From a checkpoint of a small contrastive image-text model: encoder widths [64, 112, 192], text encoder layers 12.
Rows from block 3 of the image encoder, named by matrix and row number. Each number is 50 + 12 x the weight over its row's rms, rounded and kept within 0 to 99. All counts start at 0. After the name is the row's rms in percent of the matrix's.
# conv: 3x3 conv (encoder.blocks.3.conv.weight, 112x112x3x3), inputs 48-55, a 3x3 kernel for each
conv.1 102:32 42 21 55 40 44 42 47 48 50 56 49 68 66 52 46 65 51 88 64 50 44 44 55 38 43 40 43 45 49 49 47 45 36 36 41 63 62 41 62 69 48 69 52 33 53 54 47 37 55 61 48 65 59 80 63 56 50 42 58 28 43 40 51 57 37 28 40 47 39 59 51
conv.2 094:68 60 68 43 29 74 46 42 53 57 61 51 70 46 27 45 44 66 58 49 61 59 44 44 40 42 43 47 45 40 41 49 35 49 54 69 52 51 60 55 43 51 56 38 41 72 59 39 53 53 53 37 32 34 45 41 54 62 80 54 46 56 40 60 46 42 42 65 51 49 54 65
conv.3 097:58 46 41 66 58 43 43 70 45 44 69 61 57 52 40 80 62 68 37 50 35 48 50 53 43 43 37 43 41 56 50 54 84 54 74 71 22 55 50 45 48 51 52 58 47 47 46 51 55 41 43 44 49 49 66 59 45 45 55 39 50 42 31 32 40 57 39 41 61 63 65 45
conv.4 103:48 38 43 59 68 40 49 64 46 44 22 40 59 56 61 35 61 59 25 51 67 44 50 42 54 58 37 47 62 66 58 57 51 47 48 49 20 32 48 33 51 56 36 56 62 39 42 61 44 51 45 27 39 63 49 41 35 69 60 43 46 57 58 71 53 41 34 56 52 69 63 19
conv.5 101:49 40 36 49 80 50 68 57 63 50 46 30 57 61 56 43 50 43 67 62 55 69 53 53 68 55 35 72 56 60 52 49 40 55 28 67 38 40 68 37 38 42 28 39 51 49 22 35 45 37 44 49 64 59 66 33 39 34 46 49 30 55 25 48 53 55 33 51 63 48 40 43
conv.6 095:59 46 45 82 58 35 52 43 50 49 39 39 47 54 22 55 68 37 33 49 60 46 62 54 51 56 53 66 34 60 55 49 51 62 43 35 51 58 26 35 47 45 40 55 50 49 69 56 50 82 61 61 51 37 47 26 49 53 69 53 59 51 30 62 55 42 38 52 17 41 56 41
conv.7 106:45 48 58 27 56 64 44 39 67 55 56 68 55 56 27 55 40 49 47 47 39 61 50 38 51 56 30 48 35 25 45 72 64 57 59 43 48 59 57 45 57 47 39 59 54 47 38 55 44 52 56 63 39 56 62 44 44 52 47 28 50 61 52 66 55 48 40 41 32 43 42 69
conv.8 108:71 26 65 67 69 41 22 43 49 73 40 60 48 66 37 44 50 45 53 52 40 35 16 49 46 46 58 26 52 57 43 32 33 74 52 51 39 43 35 44 38 44 60 62 48 50 41 63 35 47 45 42 57 58 49 66 72 55 38 63 39 44 39 43 72 78 83 69 64 42 41 28
conv.9 100:41 38 33 69 55 38 65 49 28 51 46 47 40 32 39 38 42 36 47 21 46 67 52 41 56 67 59 64 44 47 56 47 48 52 29 56 42 47 45 53 51 45 59 33 36 27 63 54 64 58 74 53 50 25 47 45 56 51 52 73 43 47 68 57 55 74 45 54 32 47 48 38
conv.10 094:40 40 56 54 52 40 60 42 41 40 56 49 56 37 36 49 43 35 44 48 56 56 55 40 57 55 50 69 58 76 47 41 49 27 48 24 60 35 51 41 32 58 51 50 61 40 30 50 30 44 40 37 47 43 48 71 73 55 55 62 47 44 60 46 37 53 51 40 54 74 42 40
conv.11 097:49 38 42 42 54 56 60 45 55 50 52 48 67 52 57 53 65 44 24 48 50 17 54 49 53 81 71 52 53 55 65 59 60 47 70 49 63 52 64 61 57 39 43 37 56 51 50 65 44 52 60 51 54 55 57 45 45 27 68 46 39 57 47 40 45 51 60 42 50 62 60 56
conv.12 100:35 64 56 56 76 63 59 60 58 63 54 44 67 47 58 57 46 61 31 44 30 63 61 69 38 65 64 56 62 46 50 73 49 69 34 58 46 48 54 35 48 48 23 47 48 61 66 49 51 39 48 53 54 57 58 60 45 55 60 40 62 54 57 35 93 49 67 72 62 57 70 64
conv.13 101:58 54 36 51 36 30 40 65 52 57 66 32 61 72 40 47 58 42 33 35 41 45 26 53 70 43 60 55 34 34 64 47 34 46 40 55 58 35 54 47 32 43 59 59 46 49 52 50 31 72 40 43 07 43 54 62 52 45 29 56 62 62 58 41 36 51 47 53 63 46 65 70
conv.14 102:46 34 48 48 74 54 49 55 39 48 33 35 52 47 43 56 69 69 60 56 61 51 71 70 45 58 35 51 52 50 49 45 29 62 36 21 27 47 33 40 45 64 59 48 57 41 45 40 41 34 47 48 51 50 52 47 46 46 48 38 49 52 42 44 43 69 43 51 70 47 43 54
conv.15 098:67 66 47 81 73 56 59 54 36 58 75 35 40 37 44 65 52 52 62 48 47 41 48 38 32 64 37 55 44 78 67 42 46 63 57 40 50 27 40 66 54 56 55 41 67 69 44 51 55 48 57 54 48 64 44 62 42 65 49 55 51 51 60 45 69 58 47 49 37 67 64 36
conv.16 103:40 56 38 55 73 38 54 51 64 75 56 56 37 42 78 35 74 37 62 47 38 43 28 61 39 55 51 64 29 40 42 35 32 56 35 53 52 44 46 44 43 62 68 51 63 18 59 41 58 69 54 60 49 67 47 51 68 32 35 51 40 67 75 27 43 51 48 44 49 62 64 45
conv.17 099:74 63 48 37 39 42 63 56 55 46 42 52 24 31 33 35 39 29 42 42 30 62 77 55 67 64 63 49 52 66 62 57 71 42 25 39 66 79 48 68 37 46 43 59 55 63 32 58 43 36 56 50 55 60 35 48 37 44 45 35 48 28 32 46 28 45 62 44 48 64 40 35
conv.18 102:45 41 63 35 41 52 40 42 50 45 35 26 28 20 43 46 56 61 46 56 55 49 58 32 57 41 33 59 35 49 53 70 43 58 38 55 45 51 43 51 39 50 53 63 55 49 36 31 57 42 57 54 37 53 59 60 44 55 69 33 64 52 48 45 48 45 62 45 28 83 57 51
conv.19 095:41 54 51 48 57 45 60 48 37 59 34 43 62 45 44 62 56 45 52 64 45 39 56 48 55 35 52 39 61 63 48 62 48 59 41 30 53 47 45 71 57 41 54 43 72 43 64 32 40 32 33 43 52 70 75 52 62 31 54 65 43 47 46 59 49 48 46 74 47 49 35 56
conv.20 091:52 41 38 33 36 44 44 31 64 62 58 46 59 49 67 68 52 58 45 42 37 35 54 33 59 44 33 52 55 44 65 65 68 30 27 37 62 62 49 50 40 42 44 55 39 38 35 36 48 44 52 53 43 33 56 46 53 42 72 69 47 67 37 34 53 38 39 43 42 38 42 57
conv.21 098:32 39 41 68 44 36 38 59 37 51 51 45 52 54 47 58 49 44 56 33 64 64 51 29 61 57 52 46 42 48 48 52 56 37 54 44 29 53 38 54 47 66 72 43 41 55 47 49 71 47 33 57 44 68 43 47 61 27 44 61 39 64 48 53 58 50 44 59 40 34 33 30
conv.22 102:36 46 48 36 46 50 52 43 36 30 65 43 50 32 48 66 43 56 55 56 48 34 63 66 27 39 57 62 36 49 48 60 38 61 66 77 45 35 68 67 29 48 81 42 35 29 35 39 61 60 50 42 47 52 46 53 40 34 45 34 56 42 47 34 51 50 67 54 42 81 40 46
conv.23 100:34 57 59 50 32 55 39 52 46 50 52 51 57 39 52 51 55 38 64 45 55 39 50 56 37 39 44 61 55 12 64 50 45 36 53 83 54 29 51 70 34 60 73 42 38 42 72 43 35 77 44 54 52 11 48 42 38 48 65 50 59 41 47 18 52 41 36 49 51 46 66 51
conv.24 099:25 46 46 37 55 43 52 36 65 56 53 55 57 56 83 56 53 42 74 67 58 54 37 43 44 51 46 43 46 42 50 49 53 50 51 50 53 34 61 24 55 51 50 45 46 49 48 49 33 44 51 42 58 50 56 39 57 53 59 43 48 55 38 51 44 85 41 43 43 46 49 58
conv.25 093:42 55 53 59 35 30 66 45 45 54 58 55 50 63 53 59 73 54 69 49 51 46 69 58 18 42 41 64 44 43 62 61 54 62 52 41 46 21 48 42 63 40 70 43 56 65 38 50 52 33 35 29 48 47 57 69 33 50 58 39 41 41 26 52 49 58 49 66 48 36 53 62
conv.26 099:62 45 39 47 37 25 49 46 56 41 37 46 73 53 52 48 47 53 41 44 31 17 41 42 46 32 31 41 51 66 40 31 54 21 57 62 68 45 42 54 31 62 57 62 55 49 63 54 56 55 39 49 39 46 70 54 48 30 56 52 27 22 33 26 30 39 49 50 60 54 74 68
conv.27 095:63 51 49 68 35 55 32 47 57 48 36 55 48 44 32 46 43 43 59 60 45 50 49 44 56 67 46 49 34 46 59 67 44 31 64 39 51 58 43 33 51 39 49 34 67 64 49 40 44 47 55 60 45 46 43 53 24 40 42 63 45 57 41 66 51 61 30 51 53 41 55 52
conv.28 094:37 43 49 32 43 29 54 47 34 44 38 31 52 42 41 65 49 41 70 50 62 65 56 49 40 44 53 47 64 31 52 56 43 60 49 57 37 77 56 58 59 60 49 49 51 51 50 47 55 46 33 57 45 63 46 51 51 30 62 65 24 71 63 35 57 42 61 34 56 68 57 44
conv.29 098:38 40 41 52 47 43 53 40 69 38 39 65 42 64 76 42 39 34 39 52 34 51 51 49 45 69 63 43 55 48 42 69 77 21 18 58 38 54 58 65 61 53 68 56 49 50 47 54 58 50 45 42 28 63 72 35 34 41 49 51 61 42 43 34 52 58 66 58 57 48 47 60
conv.30 102:68 68 49 41 50 40 51 37 50 43 44 52 54 61 56 77 60 52 55 43 55 37 45 45 53 61 69 46 39 80 36 48 32 66 68 71 25 42 47 52 48 56 34 44 60 51 56 71 37 40 50 62 49 49 46 37 50 52 53 46 59 63 43 52 51 34 56 47 60 27 36 66
conv.31 100:50 51 48 70 61 53 41 19 34 26 61 45 65 38 61 47 53 57 33 52 51 48 56 40 71 58 53 50 55 41 32 55 53 33 53 42 41 63 44 51 37 45 44 38 63 38 63 56 19 72 51 48 57 51 44 45 49 39 43 46 45 59 57 50 47 47 48 49 64 44 37 45
conv.32 098:44 49 43 50 55 56 71 73 50 43 56 80 27 49 46 59 36 53 64 56 44 47 60 52 39 43 29 40 62 50 65 35 60 48 55 48 57 43 51 30 55 64 43 40 65 43 60 31 47 26 52 34 45 60 43 55 50 53 76 69 39 64 48 42 33 38 53 55 46 62 55 68
conv.33 098:31 62 55 42 58 39 51 00 44 40 31 55 64 53 52 47 58 61 45 31 38 58 46 35 57 41 31 54 58 46 53 62 45 47 38 39 53 41 73 55 26 58 63 49 46 55 40 33 36 62 34 45 48 61 71 62 49 55 46 47 36 48 41 49 56 63 52 64 54 57 52 53
conv.34 100:52 48 44 59 67 39 28 38 48 42 31 58 58 41 46 73 44 37 71 64 48 48 68 59 24 47 61 65 52 53 52 57 33 36 62 51 55 55 56 49 39 30 59 24 32 33 52 47 48 44 74 39 76 48 41 49 70 70 54 56 51 75 48 32 41 38 49 63 42 46 47 54
conv.35 094:54 52 48 77 63 46 71 42 51 51 57 62 29 50 63 46 45 60 42 47 49 67 35 64 84 79 47 40 55 51 61 58 58 53 41 28 72 46 41 63 56 54 46 54 43 55 52 57 26 50 41 35 33 61 45 64 37 48 53 44 48 62 48 60 67 55 55 40 66 41 25 44
conv.36 097:75 50 24 62 57 45 21 54 37 38 45 44 41 37 24 52 41 54 49 41 45 58 48 33 37 31 47 57 65 47 60 55 69 53 29 52 47 41 45 50 56 61 73 90 52 43 45 56 30 42 51 33 56 67 61 39 43 41 41 54 50 49 42 48 61 61 42 46 65 45 52 50
conv.37 103:34 33 50 58 60 57 63 54 57 72 54 47 62 48 43 18 53 48 66 52 47 65 43 60 33 39 21 31 51 56 55 58 71 57 39 75 60 48 46 33 44 58 43 65 56 45 29 41 36 64 17 68 52 36 35 54 29 38 50 47 51 59 25 28 49 49 54 36 60 31 79 49
conv.38 107:70 49 43 69 34 35 26 61 65 68 51 57 45 60 41 43 37 24 51 50 42 43 52 58 65 54 50 60 66 53 53 52 55 27 42 50 44 49 57 49 44 52 71 49 35 43 47 27 57 56 51 42 75 52 41 60 69 58 42 48 45 20 64 46 56 52 45 69 43 44 56 35
conv.39 104:45 58 40 52 32 50 42 52 31 51 54 45 66 55 52 62 58 39 40 33 55 64 38 33 53 62 55 65 68 35 57 60 61 73 71 37 55 41 55 52 46 45 73 53 63 62 45 49 54 49 42 72 52 65 38 38 30 48 20 58 38 65 41 58 43 41 41 39 59 59 51 47
conv.40 094:39 49 46 40 31 48 37 46 43 50 83 35 59 52 45 32 55 53 32 56 50 34 30 46 54 42 50 64 56 34 69 65 57 22 36 60 79 68 53 28 55 44 60 40 60 57 35 51 45 51 61 45 32 47 50 65 62 59 70 56 57 42 22 44 39 25 39 36 30 52 43 61
conv.41 112:70 55 43 48 42 46 52 36 20 50 46 39 56 64 40 43 38 30 29 38 51 42 42 40 51 72 46 52 63 44 49 56 59 67 30 40 53 68 68 62 47 34 56 50 55 59 38 37 58 40 31 66 35 45 54 47 55 33 63 58 55 56 31 56 46 47 42 57 56 48 40 31
conv.42 100:72 71 56 46 36 45 62 57 51 45 69 61 65 52 57 59 59 49 58 46 39 46 55 42 56 42 38 44 40 16 35 56 71 46 55 56 68 41 31 50 76 60 62 70 27 33 39 66 51 35 34 45 61 60 49 54 57 45 40 63 38 36 54 56 51 36 54 43 76 39 45 21
conv.43 096:49 40 36 47 39 35 40 53 41 46 46 48 36 49 56 73 77 57 37 28 67 25 16 25 63 27 41 44 60 50 40 38 34 46 32 40 46 45 35 36 47 37 49 59 56 49 54 77 52 67 65 35 64 49 59 53 55 15 38 48 48 27 26 60 41 47 49 49 69 51 52 62
conv.44 103:55 35 31 64 61 37 45 64 30 49 45 48 65 85 55 50 49 48 53 49 56 49 36 43 36 38 43 46 37 52 34 38 50 43 65 58 56 62 33 36 58 44 31 73 62 63 39 51 37 39 54 55 57 37 42 49 42 68 64 36 49 62 52 62 73 39 70 68 30 68 61 20
conv.45 107:35 57 34 33 69 50 62 60 38 43 36 49 49 77 68 37 57 65 49 31 67 67 44 32 54 39 44 44 38 42 54 36 32 43 44 63 45 52 53 55 43 42 44 42 39 40 56 34 82 73 66 56 68 53 56 59 84 29 44 74 39 64 31 54 59 53 55 67 51 59 51 52
conv.46 094:59 41 29 48 51 52 28 57 81 57 46 49 34 63 41 30 67 44 43 35 41 32 24 55 36 52 36 61 40 66 60 53 54 38 58 51 35 63 39 66 43 71 55 71 46 52 52 31 51 45 63 48 41 56 49 30 37 52 52 46 34 14 33 64 58 57 34 34 60 62 69 48
conv.47 102:62 55 45 41 59 65 49 42 31 46 35 46 59 40 28 47 53 62 38 62 41 59 63 46 41 66 81 59 38 29 34 55 63 45 47 44 51 49 49 41 54 37 64 30 62 54 38 57 51 47 48 66 67 61 45 44 44 64 66 64 27 39 45 21 44 53 53 33 42 53 45 59
conv.48 106:41 40 61 52 51 46 47 49 49 28 52 46 68 62 34 37 40 44 64 52 28 38 37 35 38 58 38 63 30 40 33 70 33 58 43 55 44 56 37 46 20 70 59 55 60 48 25 53 62 85 78 45 80 47 45 56 47 36 60 70 34 49 45 40 62 43 30 57 37 56 58 43
conv.49 096:60 75 57 54 52 60 45 32 37 58 52 36 55 48 49 53 69 30 57 61 42 54 72 24 73 68 52 58 36 61 52 40 56 70 43 41 54 47 60 53 50 22 38 65 65 53 48 59 46 53 49 50 41 36 42 54 37 53 55 46 41 43 41 73 33 38 54 56 56 49 73 50
conv.50 103:58 49 54 57 40 46 48 49 54 54 63 45 64 53 78 62 60 66 70 47 51 71 30 47 55 21 49 27 65 45 73 55 32 62 48 29 42 35 41 39 44 56 56 50 46 47 57 27 48 54 39 31 36 32 40 48 48 48 46 36 60 43 20 58 52 44 60 46 48 48 47 32
conv.51 106:43 43 57 49 36 44 38 52 44 38 44 63 62 49 56 35 40 30 52 61 46 39 38 41 46 50 52 50 47 48 50 31 54 31 51 56 59 46 46 57 52 41 47 48 46 34 36 49 41 28 54 50 51 34 25 27 64 44 52 32 59 45 64 34 76 65 34 67 62 65 60 51
conv.52 107:57 47 51 19 42 68 56 55 63 53 43 45 65 38 38 53 60 49 62 34 41 33 74 69 39 53 53 25 35 70 54 41 45 58 47 53 61 62 35 43 51 51 64 52 60 49 44 66 47 49 48 34 23 49 44 42 55 40 37 55 44 28 18 54 40 50 57 54 45 49 54 47
conv.53 100:40 46 56 34 42 53 50 34 50 66 43 43 68 31 39 79 51 56 64 55 36 67 61 62 37 52 63 26 48 43 45 41 47 65 51 55 54 51 58 66 35 28 55 38 39 62 36 52 71 48 30 55 47 37 50 62 36 49 50 51 65 32 36 70 52 58 70 43 55 39 51 29
conv.54 104:44 43 47 42 64 39 42 41 74 56 72 44 69 56 68 48 38 52 60 34 52 63 35 65 40 32 48 57 37 44 68 47 51 65 53 46 59 35 52 66 77 48 49 49 45 48 45 69 52 26 56 57 56 55 58 41 43 36 46 72 32 64 90 56 49 44 47 46 41 44 38 66
conv.55 100:42 54 31 40 44 40 41 39 35 41 50 45 66 42 46 57 58 68 46 45 48 31 57 51 36 47 46 28 36 61 41 61 79 33 49 53 56 70 38 64 43 63 53 73 40 51 63 49 69 48 24 62 49 33 66 56 52 32 63 60 38 49 31 41 41 44 51 47 58 27 50 43
conv.56 095:51 39 39 28 50 42 57 50 51 41 42 23 50 26 33 56 54 38 40 46 52 70 31 28 62 41 48 73 42 41 40 77 41 61 48 50 50 54 66 61 59 40 07 58 50 65 44 33 57 61 37 54 45 53 54 37 56 49 58 35 41 47 34 63 53 27 61 60 58 56 45 59
conv.57 099:52 45 57 43 58 47 52 55 42 60 46 34 43 24 55 41 58 55 46 30 42 58 44 39 43 41 49 37 54 68 58 58 66 31 59 48 58 59 37 84 53 48 47 56 43 47 35 49 65 44 58 51 51 44 73 51 38 63 43 36 46 44 21 40 37 57 37 39 50 25 42 50
conv.58 094:36 49 51 58 44 29 53 53 48 48 55 69 29 53 48 48 56 54 32 66 54 57 53 52 62 49 46 52 45 42 45 59 50 45 38 40 59 34 34 52 63 39 56 53 44 52 46 33 42 30 36 55 62 66 55 58 57 63 69 65 45 35 26 48 55 64 66 52 56 67 56 67
conv.59 097:54 35 64 48 45 52 65 69 62 53 44 63 49 46 49 42 46 72 49 44 67 42 34 28 49 40 43 50 34 57 41 34 41 46 49 47 51 42 18 50 57 65 62 41 45 51 57 56 31 41 53 41 38 40 37 63 23 39 57 79 59 55 62 44 39 56 59 36 45 29 62 30
conv.60 101:55 53 52 45 43 49 49 58 46 51 50 56 33 46 52 55 45 45 53 52 60 63 47 55 46 46 30 54 54 46 53 41 53 21 63 47 41 49 53 46 77 45 57 64 65 32 48 67 51 57 48 40 61 55 60 63 45 62 31 31 50 39 31 35 57 51 62 65 81 29 37 51
conv.61 103:69 57 50 50 70 45 60 41 49 34 45 57 29 73 64 47 67 60 52 39 59 54 56 28 31 54 56 54 41 45 66 38 43 45 58 51 37 61 56 47 35 53 54 47 43 44 47 47 75 29 42 59 36 47 56 39 50 49 44 34 58 34 18 47 53 50 56 52 31 59 45 44
conv.62 102:68 65 59 43 67 34 36 58 40 26 30 51 47 47 56 53 46 29 64 44 54 59 44 50 48 52 60 51 65 59 44 60 46 63 50 35 61 51 50 48 51 49 35 40 43 38 62 39 39 73 56 31 74 55 55 54 43 36 31 49 39 60 81 47 43 20 49 71 51 54 53 40
conv.63 095:48 47 60 46 47 57 56 42 56 69 41 65 39 49 44 48 43 16 47 69 68 60 52 70 43 74 48 44 37 67 66 60 39 61 66 44 38 60 47 61 50 66 45 42 57 66 55 50 53 59 62 47 53 37 77 62 56 75 53 58 49 37 59 40 46 25 61 49 46 46 56 42
conv.64 112:22 45 52 30 56 39 52 44 52 51 55 34 69 34 35 43 34 34 41 57 42 34 72 57 61 45 46 47 49 78 29 58 65 34 65 50 64 28 46 43 57 59 66 60 51 41 53 73 38 37 73 56 38 39 49 82 66 37 46 74 53 54 36 71 46 61 58 54 46 50 43 53
conv.65 096:54 33 48 59 61 53 54 61 38 43 40 57 34 26 43 54 70 76 47 49 35 36 44 28 71 36 30 52 63 38 10 46 44 61 51 43 44 49 44 74 49 51 34 60 50 56 29 47 54 38 59 42 33 59 44 89 34 66 61 35 35 48 39 44 58 45 61 44 48 40 63 53
conv.66 092:39 43 47 48 61 54 51 71 59 61 60 27 41 36 21 37 61 42 52 45 44 32 56 73 44 74 55 66 43 65 42 52 46 58 45 56 38 43 45 45 46 59 25 43 71 58 47 43 60 54 34 56 45 53 48 48 61 61 48 53 66 46 49 60 47 48 26 46 43 54 46 32
conv.67 095:50 54 42 51 40 31 42 45 30 59 49 50 43 42 27 52 32 47 54 52 55 57 28 49 40 56 55 32 66 63 29 68 84 52 64 50 38 34 35 37 36 53 25 27 36 33 51 51 59 41 43 33 36 52 41 26 53 36 36 63 57 63 58 54 34 49 45 54 56 44 40 77
conv.68 100:38 40 60 40 47 46 49 27 28 62 51 70 47 38 55 47 61 51 20 47 37 53 56 60 55 63 57 33 41 52 69 41 49 40 33 48 32 65 18 37 38 43 71 55 63 51 14 54 57 52 53 48 65 43 44 62 56 37 60 46 40 27 36 54 43 50 49 70 43 38 71 73
conv.69 104:35 69 45 51 51 59 59 45 45 44 66 42 51 25 47 37 44 51 45 54 53 65 61 41 73 71 43 51 63 49 59 48 42 28 35 51 47 60 64 54 48 43 50 51 47 34 38 41 58 41 29 50 53 58 38 23 51 40 39 50 48 40 58 41 47 62 56 38 62 29 44 27
conv.70 105:46 44 54 33 45 41 49 36 37 56 46 55 51 50 69 61 48 51 27 43 52 37 65 67 49 51 70 74 77 28 56 40 41 31 45 30 32 51 55 37 30 49 61 45 47 60 63 44 37 38 53 47 33 47 57 49 56 51 41 54 48 56 27 48 61 47 37 49 51 49 55 35
conv.71 099:52 57 36 64 48 54 64 55 49 66 50 61 33 44 49 55 40 57 51 48 45 33 37 51 67 51 64 37 43 40 57 71 64 41 39 54 36 57 44 54 52 49 60 41 35 31 52 55 37 63 66 24 64 49 74 75 70 60 61 59 33 33 50 74 59 35 31 48 47 68 60 69
conv.72 106:63 46 54 55 50 58 42 38 64 61 66 58 25 42 58 42 59 78 68 68 42 41 36 27 58 52 55 54 49 32 53 73 57 40 56 35 49 45 41 42 50 47 46 50 36 57 62 70 54 37 37 45 29 39 53 45 53 43 64 56 50 74 62 41 39 50 49 40 38 50 39 50
conv.73 101:72 59 68 50 67 40 20 58 42 57 65 80 70 56 54 31 41 47 50 60 54 48 54 61 64 67 53 56 36 35 38 47 60 56 35 51 44 44 59 50 38 63 56 63 60 46 47 49 71 31 51 39 34 43 63 51 45 56 47 34 61 57 48 49 53 63 50 65 57 69 42 54
conv.74 096:62 64 40 70 49 51 47 46 45 59 69 72 55 48 46 50 52 48 39 40 58 37 36 65 29 57 58 48 48 58 76 35 42 49 53 49 61 43 46 49 65 41 72 62 50 55 58 25 50 64 55 49 61 38 54 41 51 51 43 34 54 35 52 46 56 39 67 47 37 67 46 52
conv.75 100:38 45 32 39 63 19 43 25 38 55 43 60 66 50 53 48 48 34 45 53 49 53 40 56 53 66 49 51 57 65 56 40 28 47 61 47 40 45 59 28 59 70 29 40 66 43 44 36 61 38 64 54 54 52 39 73 76 46 60 44 31 42 39 52 34 54 50 28 47 57 24 51
conv.76 093:40 69 32 58 38 32 60 62 48 49 41 41 45 42 49 63 42 55 69 56 68 48 26 40 65 42 54 41 46 54 54 49 46 54 42 47 43 52 57 42 53 43 55 67 48 49 58 44 27 83 69 41 47 40 54 61 30 46 52 40 41 63 47 34 38 44 54 62 49 47 32 36
conv.77 090:66 35 54 43 51 76 47 51 39 51 50 51 73 53 43 33 24 41 32 57 36 65 47 41 52 46 24 31 42 54 53 60 63 37 43 43 45 44 32 43 53 58 43 48 58 45 54 42 53 61 80 49 61 32 49 49 48 49 49 33 56 39 32 63 54 36 55 45 39 38 50 50
conv.78 095:25 35 24 29 71 47 38 43 65 34 48 59 55 40 59 54 55 51 53 34 47 58 49 43 43 47 43 56 52 38 45 53 43 33 50 52 33 38 75 54 35 49 47 51 46 44 53 44 56 33 64 48 37 67 34 68 61 27 51 35 51 54 29 74 52 51 57 45 40 62 67 53
conv.79 092:28 81 58 29 56 52 61 53 37 48 64 57 50 55 64 57 50 68 58 46 58 69 55 36 36 42 55 64 42 28 43 53 40 62 39 00 42 63 40 37 58 29 42 46 55 46 59 36 45 24 43 55 30 45 47 40 41 32 46 52 54 53 35 47 33 40 63 33 57 60 58 49
conv.80 104:43 58 75 57 59 52 45 44 42 49 74 59 59 46 34 44 43 47 64 51 31 46 52 59 43 33 45 51 46 63 48 44 56 35 58 31 31 70 43 53 64 60 48 53 65 38 65 55 30 29 56 58 46 51 66 44 44 47 42 43 39 60 64 50 54 50 74 49 48 26 61 37
conv.81 099:34 31 35 79 89 22 75 69 54 36 60 67 54 56 54 41 50 50 48 66 57 37 43 43 35 37 32 32 44 51 53 45 55 38 42 52 56 42 44 35 36 55 45 68 54 46 50 54 56 46 63 69 51 35 34 42 52 57 51 64 53 36 47 62 35 58 58 79 69 35 46 43
conv.82 100:34 31 50 23 40 47 60 48 51 49 44 45 51 63 43 59 46 40 47 64 40 43 46 48 37 48 45 35 49 63 63 49 52 44 60 47 46 53 36 47 76 39 42 50 27 58 52 61 57 31 54 59 54 43 57 46 53 50 34 51 54 36 46 27 52 42 52 42 47 59 55 44
conv.83 093:51 54 46 35 41 45 62 55 42 31 45 41 24 49 19 39 58 58 60 52 59 80 66 30 44 36 39 85 52 72 57 48 35 37 46 55 40 36 35 65 31 33 43 70 54 66 50 49 45 44 67 89 42 61 67 65 41 51 52 47 34 54 29 40 50 49 45 41 32 58 32 45
conv.84 104:61 37 60 51 45 50 50 55 41 52 46 59 43 63 59 54 45 49 68 55 49 35 55 65 29 38 72 38 34 57 58 54 57 66 34 70 80 55 55 33 45 39 45 66 50 53 59 46 51 63 54 36 56 45 60 59 52 57 40 53 54 51 47 50 41 34 34 51 58 40 44 61
conv.85 109:67 71 38 64 17 35 46 59 66 56 51 44 57 57 34 45 40 69 57 55 54 34 28 51 36 59 45 51 46 74 51 40 62 59 85 62 64 60 59 65 51 50 63 54 50 34 40 70 56 57 81 50 43 45 57 47 53 46 49 63 54 50 25 62 66 57 73 67 45 44 59 58
conv.86 095:64 56 39 27 26 43 51 53 71 60 61 67 41 45 47 56 52 58 46 51 52 65 51 59 64 58 44 64 75 47 64 71 25 60 38 49 88 41 44 46 45 32 55 62 40 41 54 54 66 59 37 40 55 77 46 68 51 45 55 58 40 59 57 52 49 55 45 38 48 49 40 48
conv.87 105:59 43 52 52 65 66 40 38 33 60 50 47 49 66 60 51 73 49 49 49 56 43 47 21 51 48 43 35 48 44 62 41 58 57 65 48 49 55 63 50 72 42 30 38 32 70 61 42 52 49 62 56 54 37 41 52 59 52 68 55 36 48 44 19 49 50 74 38 62 60 41 33
conv.88 099:60 59 46 42 48 44 44 41 43 46 65 45 70 39 68 62 56 37 49 51 45 61 40 55 46 40 50 58 77 41 59 81 37 55 42 27 50 35 54 34 37 46 63 52 60 74 50 53 55 70 42 36 40 54 46 62 41 60 62 45 34 25 51 57 48 20 60 37 41 51 43 57
conv.89 103:88 68 43 52 52 46 48 25 50 67 68 64 52 43 34 42 43 49 44 41 49 41 39 42 57 44 38 37 43 49 47 70 43 50 47 47 57 49 69 48 38 69 45 54 48 59 51 62 63 44 51 63 56 65 54 45 34 58 73 58 45 63 66 62 30 45 46 44 55 37 45 56
conv.90 110:39 67 38 62 40 37 39 37 52 56 41 68 54 68 58 35 47 58 61 49 65 55 47 45 27 54 40 49 49 47 34 37 48 56 37 59 35 58 48 70 62 43 68 41 49 48 49 41 25 44 45 37 64 64 34 49 72 57 44 38 73 62 46 55 41 52 69 61 48 46 31 34
conv.91 101:46 45 56 47 61 40 63 41 58 61 47 46 53 32 38 61 40 52 45 62 55 49 44 48 44 56 54 31 43 59 43 55 47 48 49 52 55 61 40 48 43 57 33 33 43 62 52 48 70 76 71 47 63 60 50 37 60 61 60 54 54 62 47 66 55 47 60 43 17 57 35 53
conv.92 100:56 33 43 25 24 57 36 44 42 75 62 63 56 49 64 31 48 47 64 37 48 56 49 40 62 40 54 49 47 42 54 54 41 25 51 57 46 39 41 27 41 62 64 46 51 24 57 50 60 50 58 41 40 60 46 60 39 58 33 39 56 37 38 52 54 66 54 21 73 68 59 54
conv.93 097:38 46 50 48 62 67 45 40 36 34 51 52 41 33 44 41 37 35 60 43 40 70 36 42 60 64 62 36 56 65 43 70 65 54 39 20 50 44 52 52 55 55 67 38 49 62 56 55 41 56 55 26 56 43 64 38 58 46 36 51 30 58 82 48 55 52 61 53 50 44 68 58
conv.94 095:47 52 48 70 82 54 46 28 43 22 48 26 39 51 49 28 63 76 30 37 48 49 36 64 41 57 56 52 54 54 42 62 35 38 55 63 51 44 50 65 40 56 62 68 49 32 46 36 42 14 49 50 31 46 34 54 65 65 61 47 56 51 51 63 82 57 52 61 73 47 54 36